python train.py --norm="layernorm" --norm_position="pre" --qk_norm=false --dropout=0.1 --label_smoothing=0.1 --residual_init="scaled_by_depth" --max_grad_norm=1.0 --cautious_weight_decay=true
Rows from block 6 of a small image classifier, named by matrix and row number. Rows with one number belong to one neuron. Each number is 200 + 20 x the weight over its row's rms, rounded and kept within 0 to 999. All counts start at 0. After the name is the row's rms in percent of the matrix's.
After each neuron's rows are labels from the 100 images, of 14976, where the neuron reaches its highest value: "top examples" is what is common among them. Only what is clearly more common there than usual is listed. The data: crops of objects in photos (Visual Genome).
# fc1: MLP up (model.blocks.6.mlp.fc1.weight, 1024x256), inputs 172-255
# fc2: MLP down (model.blocks.6.mlp.fc2.weight, 256x1024, transposed), outputs 172-255

fc1.99,101,195,197,186,206,141,230,206,190,195,201,220,217,225,189,178,210,177,202,206,204,209,189,196,228,192,207,193,198,209,206,203,189,237,190,180,177,223,213,191,160,211,193,183,245,186,193,193,247,230,220,214,233,197,193,185,177,226,206,194,178,205,194,219,220,257,194,193,200,211,215,217,196,175,217,213,203,184,209,190,172,178,191,183,189
fc2.99,084,201,213,194,188,207,170,179,185,217,212,201,170,189,195,184,193,208,166,202,211,212,173,180,196,206,221,212,194,158,210,215,202,223,206,202,234,181,203,222,210,217,208,209,193,207,172,247,198,199,226,176,191,234,182,194,191,226,188,190,168,203,201,197,209,204,200,186,191,223,195,223,202,211,194,215,192,234,199,180,218,199,193,171,213
top examples: object: tree

fc1.224,091,205,201,197,235,181,223,148,169,206,202,221,194,222,192,192,206,217,195,209,184,199,205,186,206,188,170,171,217,209,163,228,209,183,212,214,229,226,198,201,190,199,183,199,231,190,214,223,217,197,211,143,233,208,213,181,181,178,195,206,231,200,220,203,211,239,213,186,173,194,202,185,189,187,212,175,234,187,206,163,188,206,222,219,193
fc2.224,092,136,199,174,189,186,223,212,187,207,195,208,209,193,208,203,205,159,155,203,226,200,188,219,207,202,205,212,223,193,212,230,206,228,195,221,190,236,188,201,199,203,221,211,198,201,204,182,181,148,209,207,198,200,192,180,217,200,225,197,224,152,225,223,206,199,198,222,221,192,211,236,223,199,204,204,220,235,194,198,213,205,206,153,191
top examples: object: tree

fc1.61,106,216,211,175,170,200,187,183,187,194,207,193,185,246,203,196,198,201,133,193,211,205,191,199,209,212,175,185,218,220,230,177,213,149,213,223,208,213,204,183,211,197,180,199,221,178,236,196,212,188,204,188,138,205,195,227,207,174,146,174,243,172,193,178,188,181,205,190,232,227,178,213,147,223,209,211,226,216,240,192,224,193,200,185,189
fc2.61,074,185,233,210,228,204,226,211,200,191,199,212,222,209,215,198,200,224,196,206,202,211,175,206,205,185,210,203,199,233,184,164,188,201,203,218,190,160,185,206,170,166,191,198,193,209,200,176,222,203,196,214,223,162,203,238,206,225,195,185,209,185,223,239,200,199,203,189,190,244,245,182,231,202,199,203,206,214,223,226,216,196,215,183,210
top examples: object: sky

fc1.446,106,223,213,197,200,194,167,206,205,183,217,190,225,225,189,191,192,230,158,193,185,215,207,213,180,181,179,179,235,211,179,177,189,188,231,174,177,191,187,203,199,224,236,209,205,193,185,228,182,190,231,212,243,228,202,205,179,205,226,185,195,173,202,194,179,217,197,151,211,206,210,173,176,197,179,247,199,177,192,183,223,227,204,204,194
fc2.446,102,217,183,190,180,184,205,224,202,161,208,211,195,186,212,226,187,174,202,216,207,189,192,172,165,196,221,228,222,192,205,180,197,201,173,182,192,207,205,243,173,187,200,186,185,203,187,249,203,239,219,221,199,215,196,207,187,237,188,173,145,174,176,214,182,218,186,220,199,201,208,222,201,184,176,197,190,230,200,216,236,207,240,195,178
top examples: object: clouds

fc1.182,101,237,207,246,175,203,173,180,214,176,174,177,212,215,193,161,211,177,190,222,203,191,203,186,183,173,200,212,178,223,200,210,184,193,234,175,214,184,232,204,197,202,219,233,231,190,210,210,177,202,214,222,216,169,179,229,187,183,184,208,185,191,173,228,180,210,219,249,205,195,231,204,203,191,184,184,188,189,206,183,186,175,196,222,221
fc2.182,112,219,205,175,245,195,218,181,156,193,173,184,219,173,201,155,157,229,225,183,161,186,157,230,191,206,181,182,222,196,196,212,158,213,188,212,193,192,191,216,194,214,194,223,219,206,213,218,233,173,201,210,171,177,189,184,185,202,169,234,200,173,198,155,218,191,209,201,207,217,196,237,211,226,190,201,227,199,187,190,190,209,185,211,181
top examples: object: tree; object: trees

fc1.103,098,208,219,212,170,164,182,174,188,206,184,188,247,208,202,198,190,216,194,213,238,214,221,209,190,195,182,158,215,229,154,205,207,235,185,205,193,235,246,214,189,197,215,186,171,218,221,219,229,193,192,203,221,197,184,236,177,191,199,216,184,222,139,208,200,201,202,198,210,222,206,190,205,199,204,210,183,194,219,204,229,225,166,176,208
fc2.103,066,223,229,205,208,202,220,196,189,211,182,196,167,161,166,169,221,175,200,208,149,216,213,227,167,207,215,216,213,191,207,211,233,234,199,211,196,209,205,203,173,184,206,222,241,211,200,216,169,171,191,177,223,227,173,186,181,247,251,191,168,198,214,190,196,199,168,198,194,173,211,192,244,214,192,194,171,210,200,232,218,220,237,199,194
top examples: object: sky

fc1.414,102,165,180,163,207,239,178,208,212,176,207,223,201,219,187,226,177,166,223,202,186,196,186,210,215,194,192,224,164,187,219,226,240,174,178,178,217,189,198,214,201,242,189,213,204,151,181,203,191,202,248,198,211,184,193,195,176,201,160,179,237,200,205,213,184,244,193,236,192,204,180,195,213,193,177,236,161,209,212,200,208,223,193,205,209
fc2.414,107,210,204,207,197,176,214,207,198,181,211,219,210,218,197,231,170,200,238,171,198,189,241,205,229,187,202,181,171,172,233,162,234,219,184,193,194,173,170,183,207,197,182,193,194,183,215,191,244,206,181,211,243,211,178,199,196,197,205,210,205,175,155,199,188,208,207,217,188,175,208,179,189,222,200,187,208,214,178,219,186,212,200,233,173
top examples: object: hair

fc1.132,097,226,225,217,195,158,179,193,186,172,197,179,194,174,193,235,168,192,165,193,200,188,219,190,170,193,181,182,220,231,202,175,201,193,225,167,203,186,203,208,176,197,218,221,197,260,192,211,243,157,202,194,174,208,178,215,197,209,204,175,217,181,207,211,150,177,181,207,168,185,221,186,226,200,198,191,187,219,206,231,190,230,211,209,186
fc2.132,090,182,236,258,191,202,196,188,197,163,210,202,191,213,218,200,226,224,203,198,194,233,204,192,192,222,222,214,196,196,207,167,193,231,138,197,178,210,210,215,240,194,188,208,179,223,198,186,233,218,245,208,173,187,191,191,196,167,159,198,222,221,235,181,201,187,193,192,209,201,204,197,209,187,195,219,214,208,210,201,201,210,239,186,198
top examples: object: sky

fc1.640,106,203,225,197,215,158,229,220,190,168,189,203,192,218,220,190,232,143,208,237,200,201,249,199,196,181,190,198,204,210,183,178,166,183,219,187,226,193,204,186,214,226,203,215,197,196,204,238,207,183,199,237,219,217,196,189,179,197,199,178,189,198,206,220,205,236,187,204,232,194,174,202,211,193,201,208,188,215,190,166,198,200,225,175,201
fc2.640,115,225,236,187,216,220,200,219,212,187,192,198,234,207,232,181,191,204,164,225,211,180,193,235,215,164,198,178,186,179,206,208,185,235,174,187,220,198,194,192,150,184,209,223,176,189,205,184,228,169,197,204,192,199,186,171,177,223,174,210,207,211,210,202,213,196,209,199,221,169,184,208,194,186,178,221,213,222,226,199,218,180,198,195,190
top examples: object: tree

fc1.711,100,161,181,190,189,191,231,146,176,179,173,158,221,200,237,242,218,217,203,221,184,202,193,196,179,174,200,191,208,227,195,193,242,173,206,189,207,192,239,182,174,227,219,191,201,203,217,240,191,183,205,203,196,192,213,209,200,189,232,227,210,181,187,209,214,195,185,213,202,200,210,182,216,224,220,223,221,202,204,193,202,196,201,232,189
fc2.711,109,206,240,193,210,227,214,212,180,197,218,196,215,166,222,186,183,184,193,254,216,193,201,239,196,190,163,225,190,141,225,215,174,209,200,223,197,229,199,197,220,200,218,224,196,207,187,193,193,182,169,225,178,170,191,163,222,204,198,188,216,202,200,219,182,209,208,194,188,206,180,198,185,207,180,185,207,213,197,175,174,184,223,222,225
top examples: object: tree

fc1.710,104,189,185,188,203,213,201,182,195,190,178,186,185,203,185,176,214,198,200,200,224,188,186,185,182,208,188,190,178,189,200,169,174,259,202,189,178,184,227,200,205,209,183,213,202,186,204,217,232,229,221,216,186,186,164,197,176,198,199,230,171,189,223,213,184,212,225,189,170,248,246,179,205,175,187,205,207,228,191,209,223,189,207,244,196
fc2.710,120,202,213,217,191,185,196,183,221,215,203,202,164,216,219,200,242,186,212,190,216,175,170,189,209,199,155,236,195,183,175,213,215,177,208,161,155,202,181,210,201,200,197,202,211,232,196,200,193,175,197,200,207,194,148,212,227,194,192,208,216,195,155,196,249,207,179,195,180,190,194,235,195,216,184,223,196,211,218,192,180,221,232,192,235
top examples: object: hair

fc1.547,107,205,198,160,212,195,182,226,219,193,229,214,156,212,202,210,183,215,211,229,188,161,212,224,230,185,170,180,169,198,201,185,191,161,190,177,208,205,161,225,188,228,196,197,245,187,207,196,177,172,179,193,205,182,197,184,231,212,202,179,228,186,200,180,185,205,150,182,197,204,209,199,206,177,205,190,151,196,171,209,187,206,199,220,235
fc2.547,097,192,204,196,148,203,188,206,168,163,215,201,178,213,192,190,160,180,214,193,191,208,282,200,219,170,187,188,207,199,206,195,207,187,186,156,215,173,206,199,182,210,201,228,188,204,204,184,208,230,205,177,210,190,190,191,164,196,215,205,235,212,210,229,190,196,202,181,184,179,208,218,191,199,205,199,189,266,196,236,190,200,196,175,186
top examples: object: hair