A small image classifier, trained from scratch: batches of 128, held-out accuracy 28%.
Rows from block 7 of a small image classifier, named by matrix and row number. Rows with one number belong to one neuron. Each number is 50 + 10 x the weight over its row's rms, rounded and kept within 0 to 99. All counts start at 0.
After each neuron's rows are labels from the 100 images, of 14976, where the neuron reaches its highest value: "patch colour" is the nearest of a few named colours to the mean colour under the peak; "responds to" is what is common among them. Only what is clearly more common there than usual is listed. The data: crops of objects in photos (Visual Genome).
# fc1: MLP up (model.blocks.7.mlp.fc1.weight, 1024x256), inputs 128-255
# fc2: MLP down (model.blocks.7.mlp.fc2.weight, 256x1024, transposed), outputs 128-255

fc1.266:64 71 49 57 50 48 50 70 66 59 61 42 37 67 44 51 55 57 38 42 36 61 48 46 48 58 57 43 51 49 55 60 46 72 57 54 47 40 56 49 35 38 55 58 54 58 44 36 47 47 59 52 37 35 61 51 54 46 36 66 51 47 35 47 61 62 61 45 26 58 57 60 58 31 44 56 41 54 57 40 41 68 50 42 51 64 66 68 35 38 69 49 54 48 31 61 41 31 43 41 44 39 52 61 51 60 53 50 54 44 59 55 56 57 42 74 55 58 34 51 57 42 31 45 66 58 59 65
fc2.266:40 41 57 67 28 49 38 47 44 60 68 52 59 35 63 58 56 46 34 36 53 43 52 41 45 39 39 49 58 63 52 59 40 58 52 64 39 50 58 38 33 47 48 42 62 48 47 43 50 49 44 42 46 32 60 52 45 48 44 49 48 34 55 45 45 71 38 52 48 46 63 61 57 55 46 52 60 48 48 72 45 51 46 54 47 62 60 39 63 59 55 55 54 56 72 39 50 49 42 43 48 65 46 57 62 57 58 24 47 50 45 46 56 59 52 65 45 48 43 42 66 60 57 57 51 54 44 42
patch colour: white
responds to: object: clouds

fc1.607:57 34 56 47 43 46 41 53 75 64 47 53 63 56 63 77 60 49 49 52 63 62 31 54 60 56 58 49 59 55 38 50 34 56 42 55 63 61 42 41 45 44 53 45 37 65 40 53 58 44 59 56 57 48 37 39 55 45 55 57 34 75 73 29 54 54 35 54 50 43 63 76 38 47 32 41 56 54 50 50 55 53 46 42 52 44 55 75 53 49 45 42 43 47 49 49 46 45 61 43 48 56 54 60 44 67 54 44 58 32 46 62 41 41 50 45 48 62 46 55 42 56 55 48 47 48 34 58
fc2.607:50 45 34 38 50 56 46 50 67 41 49 66 55 49 44 43 39 71 56 61 52 48 44 54 31 32 53 38 42 52 38 49 53 42 44 43 50 67 40 56 43 49 47 41 52 35 42 62 43 40 51 51 40 50 40 52 38 50 45 68 46 43 53 66 53 57 63 44 53 35 49 52 60 44 56 47 45 38 40 53 43 50 30 56 54 45 44 54 51 40 78 48 62 54 58 54 59 58 66 47 53 50 60 50 41 58 53 50 49 59 20 54 54 37 41 42 47 39 42 35 49 51 53 52 53 60 46 38
patch colour: white
responds to: object: shirt

fc1.388:41 67 62 56 47 61 53 54 38 52 35 41 35 37 45 59 36 59 36 38 55 49 57 54 54 36 42 50 54 54 33 47 36 59 47 41 61 74 40 55 49 55 54 53 50 63 48 34 62 59 45 41 55 50 63 52 57 42 42 43 53 45 62 46 49 39 45 48 43 44 50 37 54 65 50 54 56 59 66 56 71 55 34 38 50 49 44 81 52 44 44 31 52 55 57 55 57 58 46 56 41 51 53 39 58 40 71 55 53 41 53 61 40 61 42 60 58 36 59 65 54 54 58 37 37 39 38 48
fc2.388:43 35 42 29 35 41 63 46 30 34 46 48 50 56 46 64 49 61 54 53 26 47 53 53 63 58 53 66 49 57 56 44 48 44 51 60 58 50 65 39 45 53 53 54 58 47 49 63 36 46 36 59 60 50 42 50 47 53 62 52 48 41 56 38 37 39 42 65 37 54 48 62 53 47 63 37 65 39 46 44 50 57 47 72 53 62 60 44 48 58 37 66 43 37 40 45 54 52 55 33 48 48 43 53 30 44 43 40 50 51 46 51 55 45 72 61 43 51 55 63 71 38 48 51 46 49 52 65
patch colour: white
responds to: object: tree

fc1.441:55 55 68 54 48 63 57 66 58 52 50 49 68 38 61 55 40 78 44 51 27 36 24 51 39 72 63 62 32 69 46 44 59 51 54 52 67 39 34 53 50 58 67 45 60 47 39 41 41 45 50 55 52 50 63 43 55 38 39 51 25 58 63 44 51 70 43 50 58 32 49 64 47 55 53 47 64 32 44 61 45 60 54 43 50 47 44 58 42 59 60 53 65 49 55 56 49 57 49 40 55 53 54 69 52 65 43 51 58 62 45 61 42 38 49 50 41 41 57 62 32 71 35 53 54 46 54 49
fc2.441:58 48 54 56 45 53 46 57 66 51 68 53 51 63 57 60 43 59 44 44 46 42 52 48 55 44 44 45 60 37 49 51 50 66 46 52 35 40 33 51 58 46 55 44 47 48 61 66 46 44 56 59 58 57 55 41 53 41 52 55 80 46 40 46 42 30 58 47 41 48 68 51 41 51 47 49 32 79 45 59 61 34 55 55 56 29 55 56 39 51 59 45 45 51 47 45 45 46 40 25 54 54 41 32 31 43 69 48 44 51 52 32 51 53 48 41 55 33 57 56 62 35 39 61 56 48 37 45
patch colour: brown
responds to: object: shirt

fc1.69:48 43 52 63 39 45 38 51 35 47 58 60 45 45 36 30 62 40 46 41 65 47 52 60 48 66 65 51 62 58 58 65 49 46 28 60 60 50 53 47 38 47 73 46 44 60 54 45 56 53 36 56 51 58 59 41 69 27 44 42 45 49 49 42 49 49 71 37 64 48 56 58 43 33 37 63 36 52 44 32 36 56 53 45 55 53 63 50 69 45 61 50 59 44 75 58 56 40 55 38 53 40 51 44 52 54 49 27 53 52 37 47 47 64 58 65 29 57 57 50 58 37 58 48 60 45 64 55
fc2.69:34 54 56 59 47 60 51 70 26 43 49 57 39 57 59 45 53 38 62 54 64 41 57 46 28 62 58 35 44 41 64 69 56 45 57 60 60 55 54 52 35 49 33 62 58 51 53 55 49 50 52 50 50 49 57 58 41 38 64 57 55 41 46 50 44 40 45 54 58 51 56 46 38 54 61 66 45 40 34 44 40 48 39 52 38 60 47 40 45 49 53 50 67 75 55 30 60 47 57 47 47 48 45 47 38 47 54 38 54 50 69 51 50 54 54 37 45 48 54 49 53 36 50 53 58 52 49 47
patch colour: white
responds to: object: clouds

fc1.80:42 66 43 60 53 26 47 53 42 71 63 49 48 62 48 41 61 46 54 37 28 65 32 52 46 51 40 45 50 51 52 64 49 52 49 48 41 52 53 54 59 57 55 28 52 46 59 39 51 56 70 57 62 53 47 69 58 52 38 46 51 54 62 53 29 52 51 46 42 55 51 75 54 40 53 72 51 48 45 47 54 51 60 48 44 57 41 46 46 55 45 64 51 42 42 65 42 47 71 44 27 57 47 50 56 49 58 80 43 45 51 54 56 54 31 46 49 56 60 59 62 44 45 47 47 45 47 54
fc2.80:48 71 66 73 60 46 48 21 50 62 36 49 47 59 52 34 57 48 63 46 68 48 39 60 53 38 44 49 54 49 36 44 34 32 57 61 34 51 32 55 61 53 57 42 53 50 66 41 65 59 39 35 49 46 40 61 63 30 42 56 46 48 59 47 46 53 60 60 47 46 56 62 43 54 45 45 68 28 45 31 40 53 47 62 54 48 61 45 38 65 55 45 44 52 46 44 62 36 40 54 39 35 50 50 34 38 50 49 45 56 50 39 49 49 39 49 69 38 45 34 49 54 46 68 43 27 31 64
patch colour: black
responds to: object: hair

fc1.418:52 58 44 52 40 29 39 39 39 72 44 42 50 64 43 30 53 57 52 36 53 49 46 50 56 47 54 56 55 50 67 43 49 47 57 43 52 61 51 37 46 48 49 52 56 58 41 70 41 48 59 37 47 42 47 61 55 47 38 41 32 77 58 34 56 39 49 50 40 47 63 50 40 58 38 57 37 40 37 56 37 38 60 56 53 30 48 55 23 53 46 47 53 59 40 64 58 44 67 40 49 45 61 62 66 38 45 48 59 35 56 50 45 50 50 62 56 32 36 39 59 42 52 54 57 53 61 48
fc2.418:61 50 44 41 55 54 42 29 55 55 40 39 41 50 55 45 48 64 35 70 34 64 47 45 70 55 61 48 64 47 72 62 35 44 53 44 37 59 41 50 47 60 33 58 66 47 51 53 47 63 30 37 62 43 61 36 58 54 52 41 42 62 26 45 57 74 46 67 43 51 53 56 46 56 41 54 40 33 38 41 37 67 53 68 53 58 51 39 49 41 37 63 39 61 49 44 62 32 36 50 44 39 56 59 52 35 39 51 53 45 44 57 41 57 43 59 73 25 54 44 61 46 43 55 62 56 51 28
patch colour: black
responds to: object: hair; object: head