{
  "dataset": "crops of objects in photos (Visual Genome)",
  "arch": "vit",
  "norm": "layernorm",
  "bias": "all",
  "residual_init": "scaled_by_depth",
  "lr": 0.012,
  "nesterov": true,
  "adamw_weight_decay_other_params": 0.01
}
Rows from block 7 of a small image classifier, named by matrix and row number. Rows with one number belong to one neuron. Each number is 500 + 50 x the weight over its row's rms, rounded and kept within 0 to 999. All counts start at 0. Numbers have three digits each.
After each neuron's rows are labels from the 100 images, of 14976, where the neuron reaches its highest value: "strongest on" is what is common among them. Only what is clearly more common there than usual is listed. The data: crops of objects in photos (Visual Genome). In brackets: how many of the 100, against the usual share in percent.
# fc1: MLP up (model.blocks.7.mlp.fc1.weight, 1024x256), inputs 0-127
# fc2: MLP down (model.blocks.7.mlp.fc2.weight, 256x1024, transposed), outputs 0-127

fc1.80:510538522507506592438545564492520482402497517444481528490441578558461451502498449568503497489481443510498570487470539491420495467359631440464544446459588555521494483542430472479426461445424443515584564527544515501500488534471415414538468435380519499542499486547454524502496561477569553558530477449549503557359480471437508600456492496495538411500534552458419450563486481451427469489634
fc2.80:479505449435485448463428503484502434566443555520472566488479535530532474489491498498564508449639501517486478465488505403487505465487516455519489472515510574493440519522470637493575439581483524586440531479524475545550543446470515553459482506507531604440470471460535509586512560524531530534474534498417606546469508546532528477517436397475585534527516546453412573550590509489533538490582
strongest on: object: hair (30 vs 1.6)

fc1.418:503493574481401470479355515471443499484494573478456508533511478389557584520543430489508591478380486541522478511514585486520579610471450481501466514532581501574437466488516547478577475425574497550521652554446634500463438551450496535546568439579533502532485481547493481486522464527582479480428538505459502507525529439516453530473564577580528459463519579471511429437535469496531489460480
fc2.418:432441533496484516436462501502547547451524534543474478488527531509584496544513520537452559413558454564486525517597610472554574584422434494453461457482521510566476566423502514477465508533541580538560505537534468549519450580458419569585489503524558541472479491496433562463481493510527550476456529484576484517450436427461435463524529494465569500467522556471452508431484557548454534497420
strongest on: object: hair (38 vs 1.6); object: head (30 vs 2)

fc1.697:489499588548488601512482444608459521529494535528468470469558531552618460466471554468505443513488577502512526503504484590617569456609463463500455423509484443458518397383562491549537508472547488512453455502512537547494528485425505516477568501401471581593590462468511482539465544529485447494600513508469476427437492492586489472525430474571521434526482466469496466490505461441588496440468
fc2.697:617484458520427490517544492621486497458446495537458557519540556554539427565443478523529542439618553518570560613505549523497543431551552510461548481391468562474552517516499486527505566489468475483499520487396531556502452404471514474474456480480439457539438519487557457454457420561465494463513421464504503474508498551527496457487583470490468591522458503534469487407525484470455420465444
strongest on: object: clouds (25 vs 0.5)

fc1.126:544520448462418539502490383453528455484463500487555543499587477504494439417431490483542553468437511442496492580497490515519559381548441559611435416458590468535497514429468470501541495586461392474541489405528636435495520522454537524506461597483526509480551526538573419569552444532439499475516538475465510516489480427541472527499524509478427519493402466502518480485535474493563575508523
fc2.126:602518471602486499477495551591500530388507489452519547479511489537541527435452420518474572551592502423540506530449506479532497480577422511555400473464621490521512424463523491477438568448446478497474411492519507477411511601445524596492519467479570531550624574521460432538439497509457525493578515478511509533504488445489539491610520462490550441478546488482512430557598520550513575549548
strongest on: object: shirt (35 vs 3.4)

fc1.388:516516508495492440463439522452428482492472546584432588459397540487532518439447522450461420519403490522491537538553552517518561460548614514584464510401581537489513523461612461542384482460476563459521474544524479532542462484505533504490503473566426540436548515489628571542539535493523565461453528475497679479378459528481486499487417414515564473495447456421465513560549445518480516443459
fc2.388:471589494538478494600502542555466541563452503446416486567514527466468530417423505515474538597614464518415471455458419525610584523403500578443498492620389483548554447579462522525568523503416470519435468546557491465432524515475491493553448645545459548477537434485457528488589507419590474422510511463530424543522478489551480458450581519541441477556427574489491511472486469516523468483419
strongest on: object: tree (26 vs 3.2)

fc1.281:533554524418482405523545441495480494563633487474485456516487497499569432450470524553511531399475448562489548460434466516495508455454462498375494636527524499546517590492406515487519613487540465496584516495548534467519491474614552567510459590463440529533464527520520577592522500503527498499494493626423518448472483435430534529525447574545440502539497468476550546578466513499534411533449
fc2.281:528539428574504521441538531514581388594553514523498493495492543426459442420573555500518606400591528510492476502471519562421533575477592423435523455496601598561493554439463590418563426452493446471467509554496454552421512556546606537496445489519479475478419497470547573501537580495457467488485467431459478527524491494501480529460523579471481524455456508419500444563529482597588471470451
strongest on: object: hair (44 vs 1.6)

fc1.466:523522536551455461517477478550409495428439476474375588481436467360490434537433542534364404533462429449536494626462515460511521504587573520466446469505492458549537490483543492564476534564506426494555420485536522452472497485502501496473398510527450493587483450505597518478555491558534514574539468416515499432465551428564496475559571509494428478510530590556428513533479549485507514444475
fc2.466:555528503520538554535530508479528537417587462550525552444459540518492467464478542560391374452486518364383482501456580514494496440481443550448601522599428481518548475533588434419450508594556557504501465470452522486521489569590508527557440474548585454511467440556445481464501494580502515447479467516491451453496511558539531558503489479477559502570472533495387462539515458507542442501443
strongest on: object: tree (26 vs 3.2)

fc1.153:543486411389476452525584500538498458487461529441535553499442497462478461492539441480481503485361538574436461554368496484565504503464575578426507425480495496552526547398443404453418465466579379458474431451485570420564479600514542433450427503528458572559534484490534515581530491574519569545432430581576535522506588565464559483445584434465526528441512508407477479546472489502474503484537
fc2.153:581534422552507459505479611550455480454542437480540413439413561465599460502542597460529542534658520478523428464478524557523480464534455516529588460486550538499502507501607553556557416611468523489538440499547563468484511476541531515562510465420467488478553543481498623514535502490538416375521489468475480482490471472569452489542521430533464456512465513516547483597552455516535483551405
strongest on: object: tree (25 vs 3.2)

fc1.607:559524556415492484529450518415464447515515422446473528468600539472450546386427543456522406472450506421518429481502504511454508453580472553557469441537591385481566599528501552526551479470448475433561466438524514435513636530501403534535463547584539551546526553499476475532490467505530589497539583526537500509397559475544483511414541557488399481483583469515536507490533457467506521473559
fc2.607:502517546585529488501488533622540423508517595407524514539505453565523476403491478480494469485766522426517517595480578463455527535547457502591430490510492567480590454504486548546516508472452545505440438451480432409477495585489499536446566413516573489580587578528413460566447518472411478490581491432479509430518488496471572549559508503488428497425484521559563503516540493531506562515563
strongest on: object: shirt (26 vs 3.4)

fc1.515:524562453560395577491532469415415508535473431472462493472562439466510467572473521438565534553613565490522390487458619484464503545513479526517497464486511484502527539542459445501534509511533435513472450446439396407538543436477461463450547503534506479445426572452451493443547518518491505587526553535448414447576554506505417647527519511522528475474469493516574584488419489442469503457564
fc2.515:485505522467483476418568505482503473438564464559599539534474498540480569430510519456461500460637481542481526562541519465552472496479460487527474446471535508538444470481489571533519513501423501542482526475515532495466466499524513470555492511551454605483544402513414552472542459517417502494459399610551500489496522514492483451467609540495507489532532455565386500464465570502681552542369
strongest on: object: shirt (40 vs 3.4)

fc1.629:516578592540558522482463482529625547407479527459514502465435523448606545448476575417484525528448492533533492513440533512531510525421449536510469509491499479534488500513485425432470435486474403528444440579528561490444576507508540478539481535616465518576551555449546551505462479410445432514452565551423604548548505460483476550535512472469524487571527517513521525470485359529438460413588
fc2.629:430498451439525520495401468610481547553479485445527602497498529543452542549465517479568521508543476469528446446508426463468433529464465481519559465510452436440401516436434409462568423475572573489486466499477505549426473515454549547534588603548476448602494519463539676517378568487560500455534521513482649532477461514554489519513559511477459451514511430530578436533481501410478482466460
strongest on: object: tree (32 vs 3.2)

fc1.266:490558385499520530474521554525537546484555469480523538531529509519544462424504455492582510448349488525606531494491482392511499472463538533464447553432494483595492497450471464532430462486500467464482466447445537505477565504396525545471447438495478517496470550469556488400456444568470521421543539523497596452431516572592423483565436464486518552511524513394504488449532470553515519512389
fc2.266:483510536501523461548557488595507391653526542502659415477403435550496494563376530491401561400506578395520539479515518517544561507557492507563480558450497559416478489424491511496485528517546443471532497473440556437484527571443576502476510415451371503534439523515484578517539515527465450428491461470490536515509435459472517557559526407501490446394531459526514493585506512440534441486394
strongest on: object: clouds (25 vs 0.5)

fc1.441:479565580407398524496439514493582476463469582494514526513569526520498531488471519526414480567465530423544435529473519450579388474588456522550477493450551460463469468487556570458521504476479427481486479511515525480505489520510507486545505522446492676494483438460479556528574491577446420452499517494533463534589544457470489513433532562439488353532526446499509434511550519466474525457478
fc2.441:461605522467452398520578479419454551631562526476501496472537482492407492568510462506617487459487442547546435488343500458460488549590554531533504479530516488548551476426486473608475453489545509566561410408497549483505435501554487452381509483539560509502493499544456619535426470437509581513439510449511481545458590579532485530495474389492520591472478534536522512546521496525546489511491
strongest on: object: shirt (34 vs 3.4)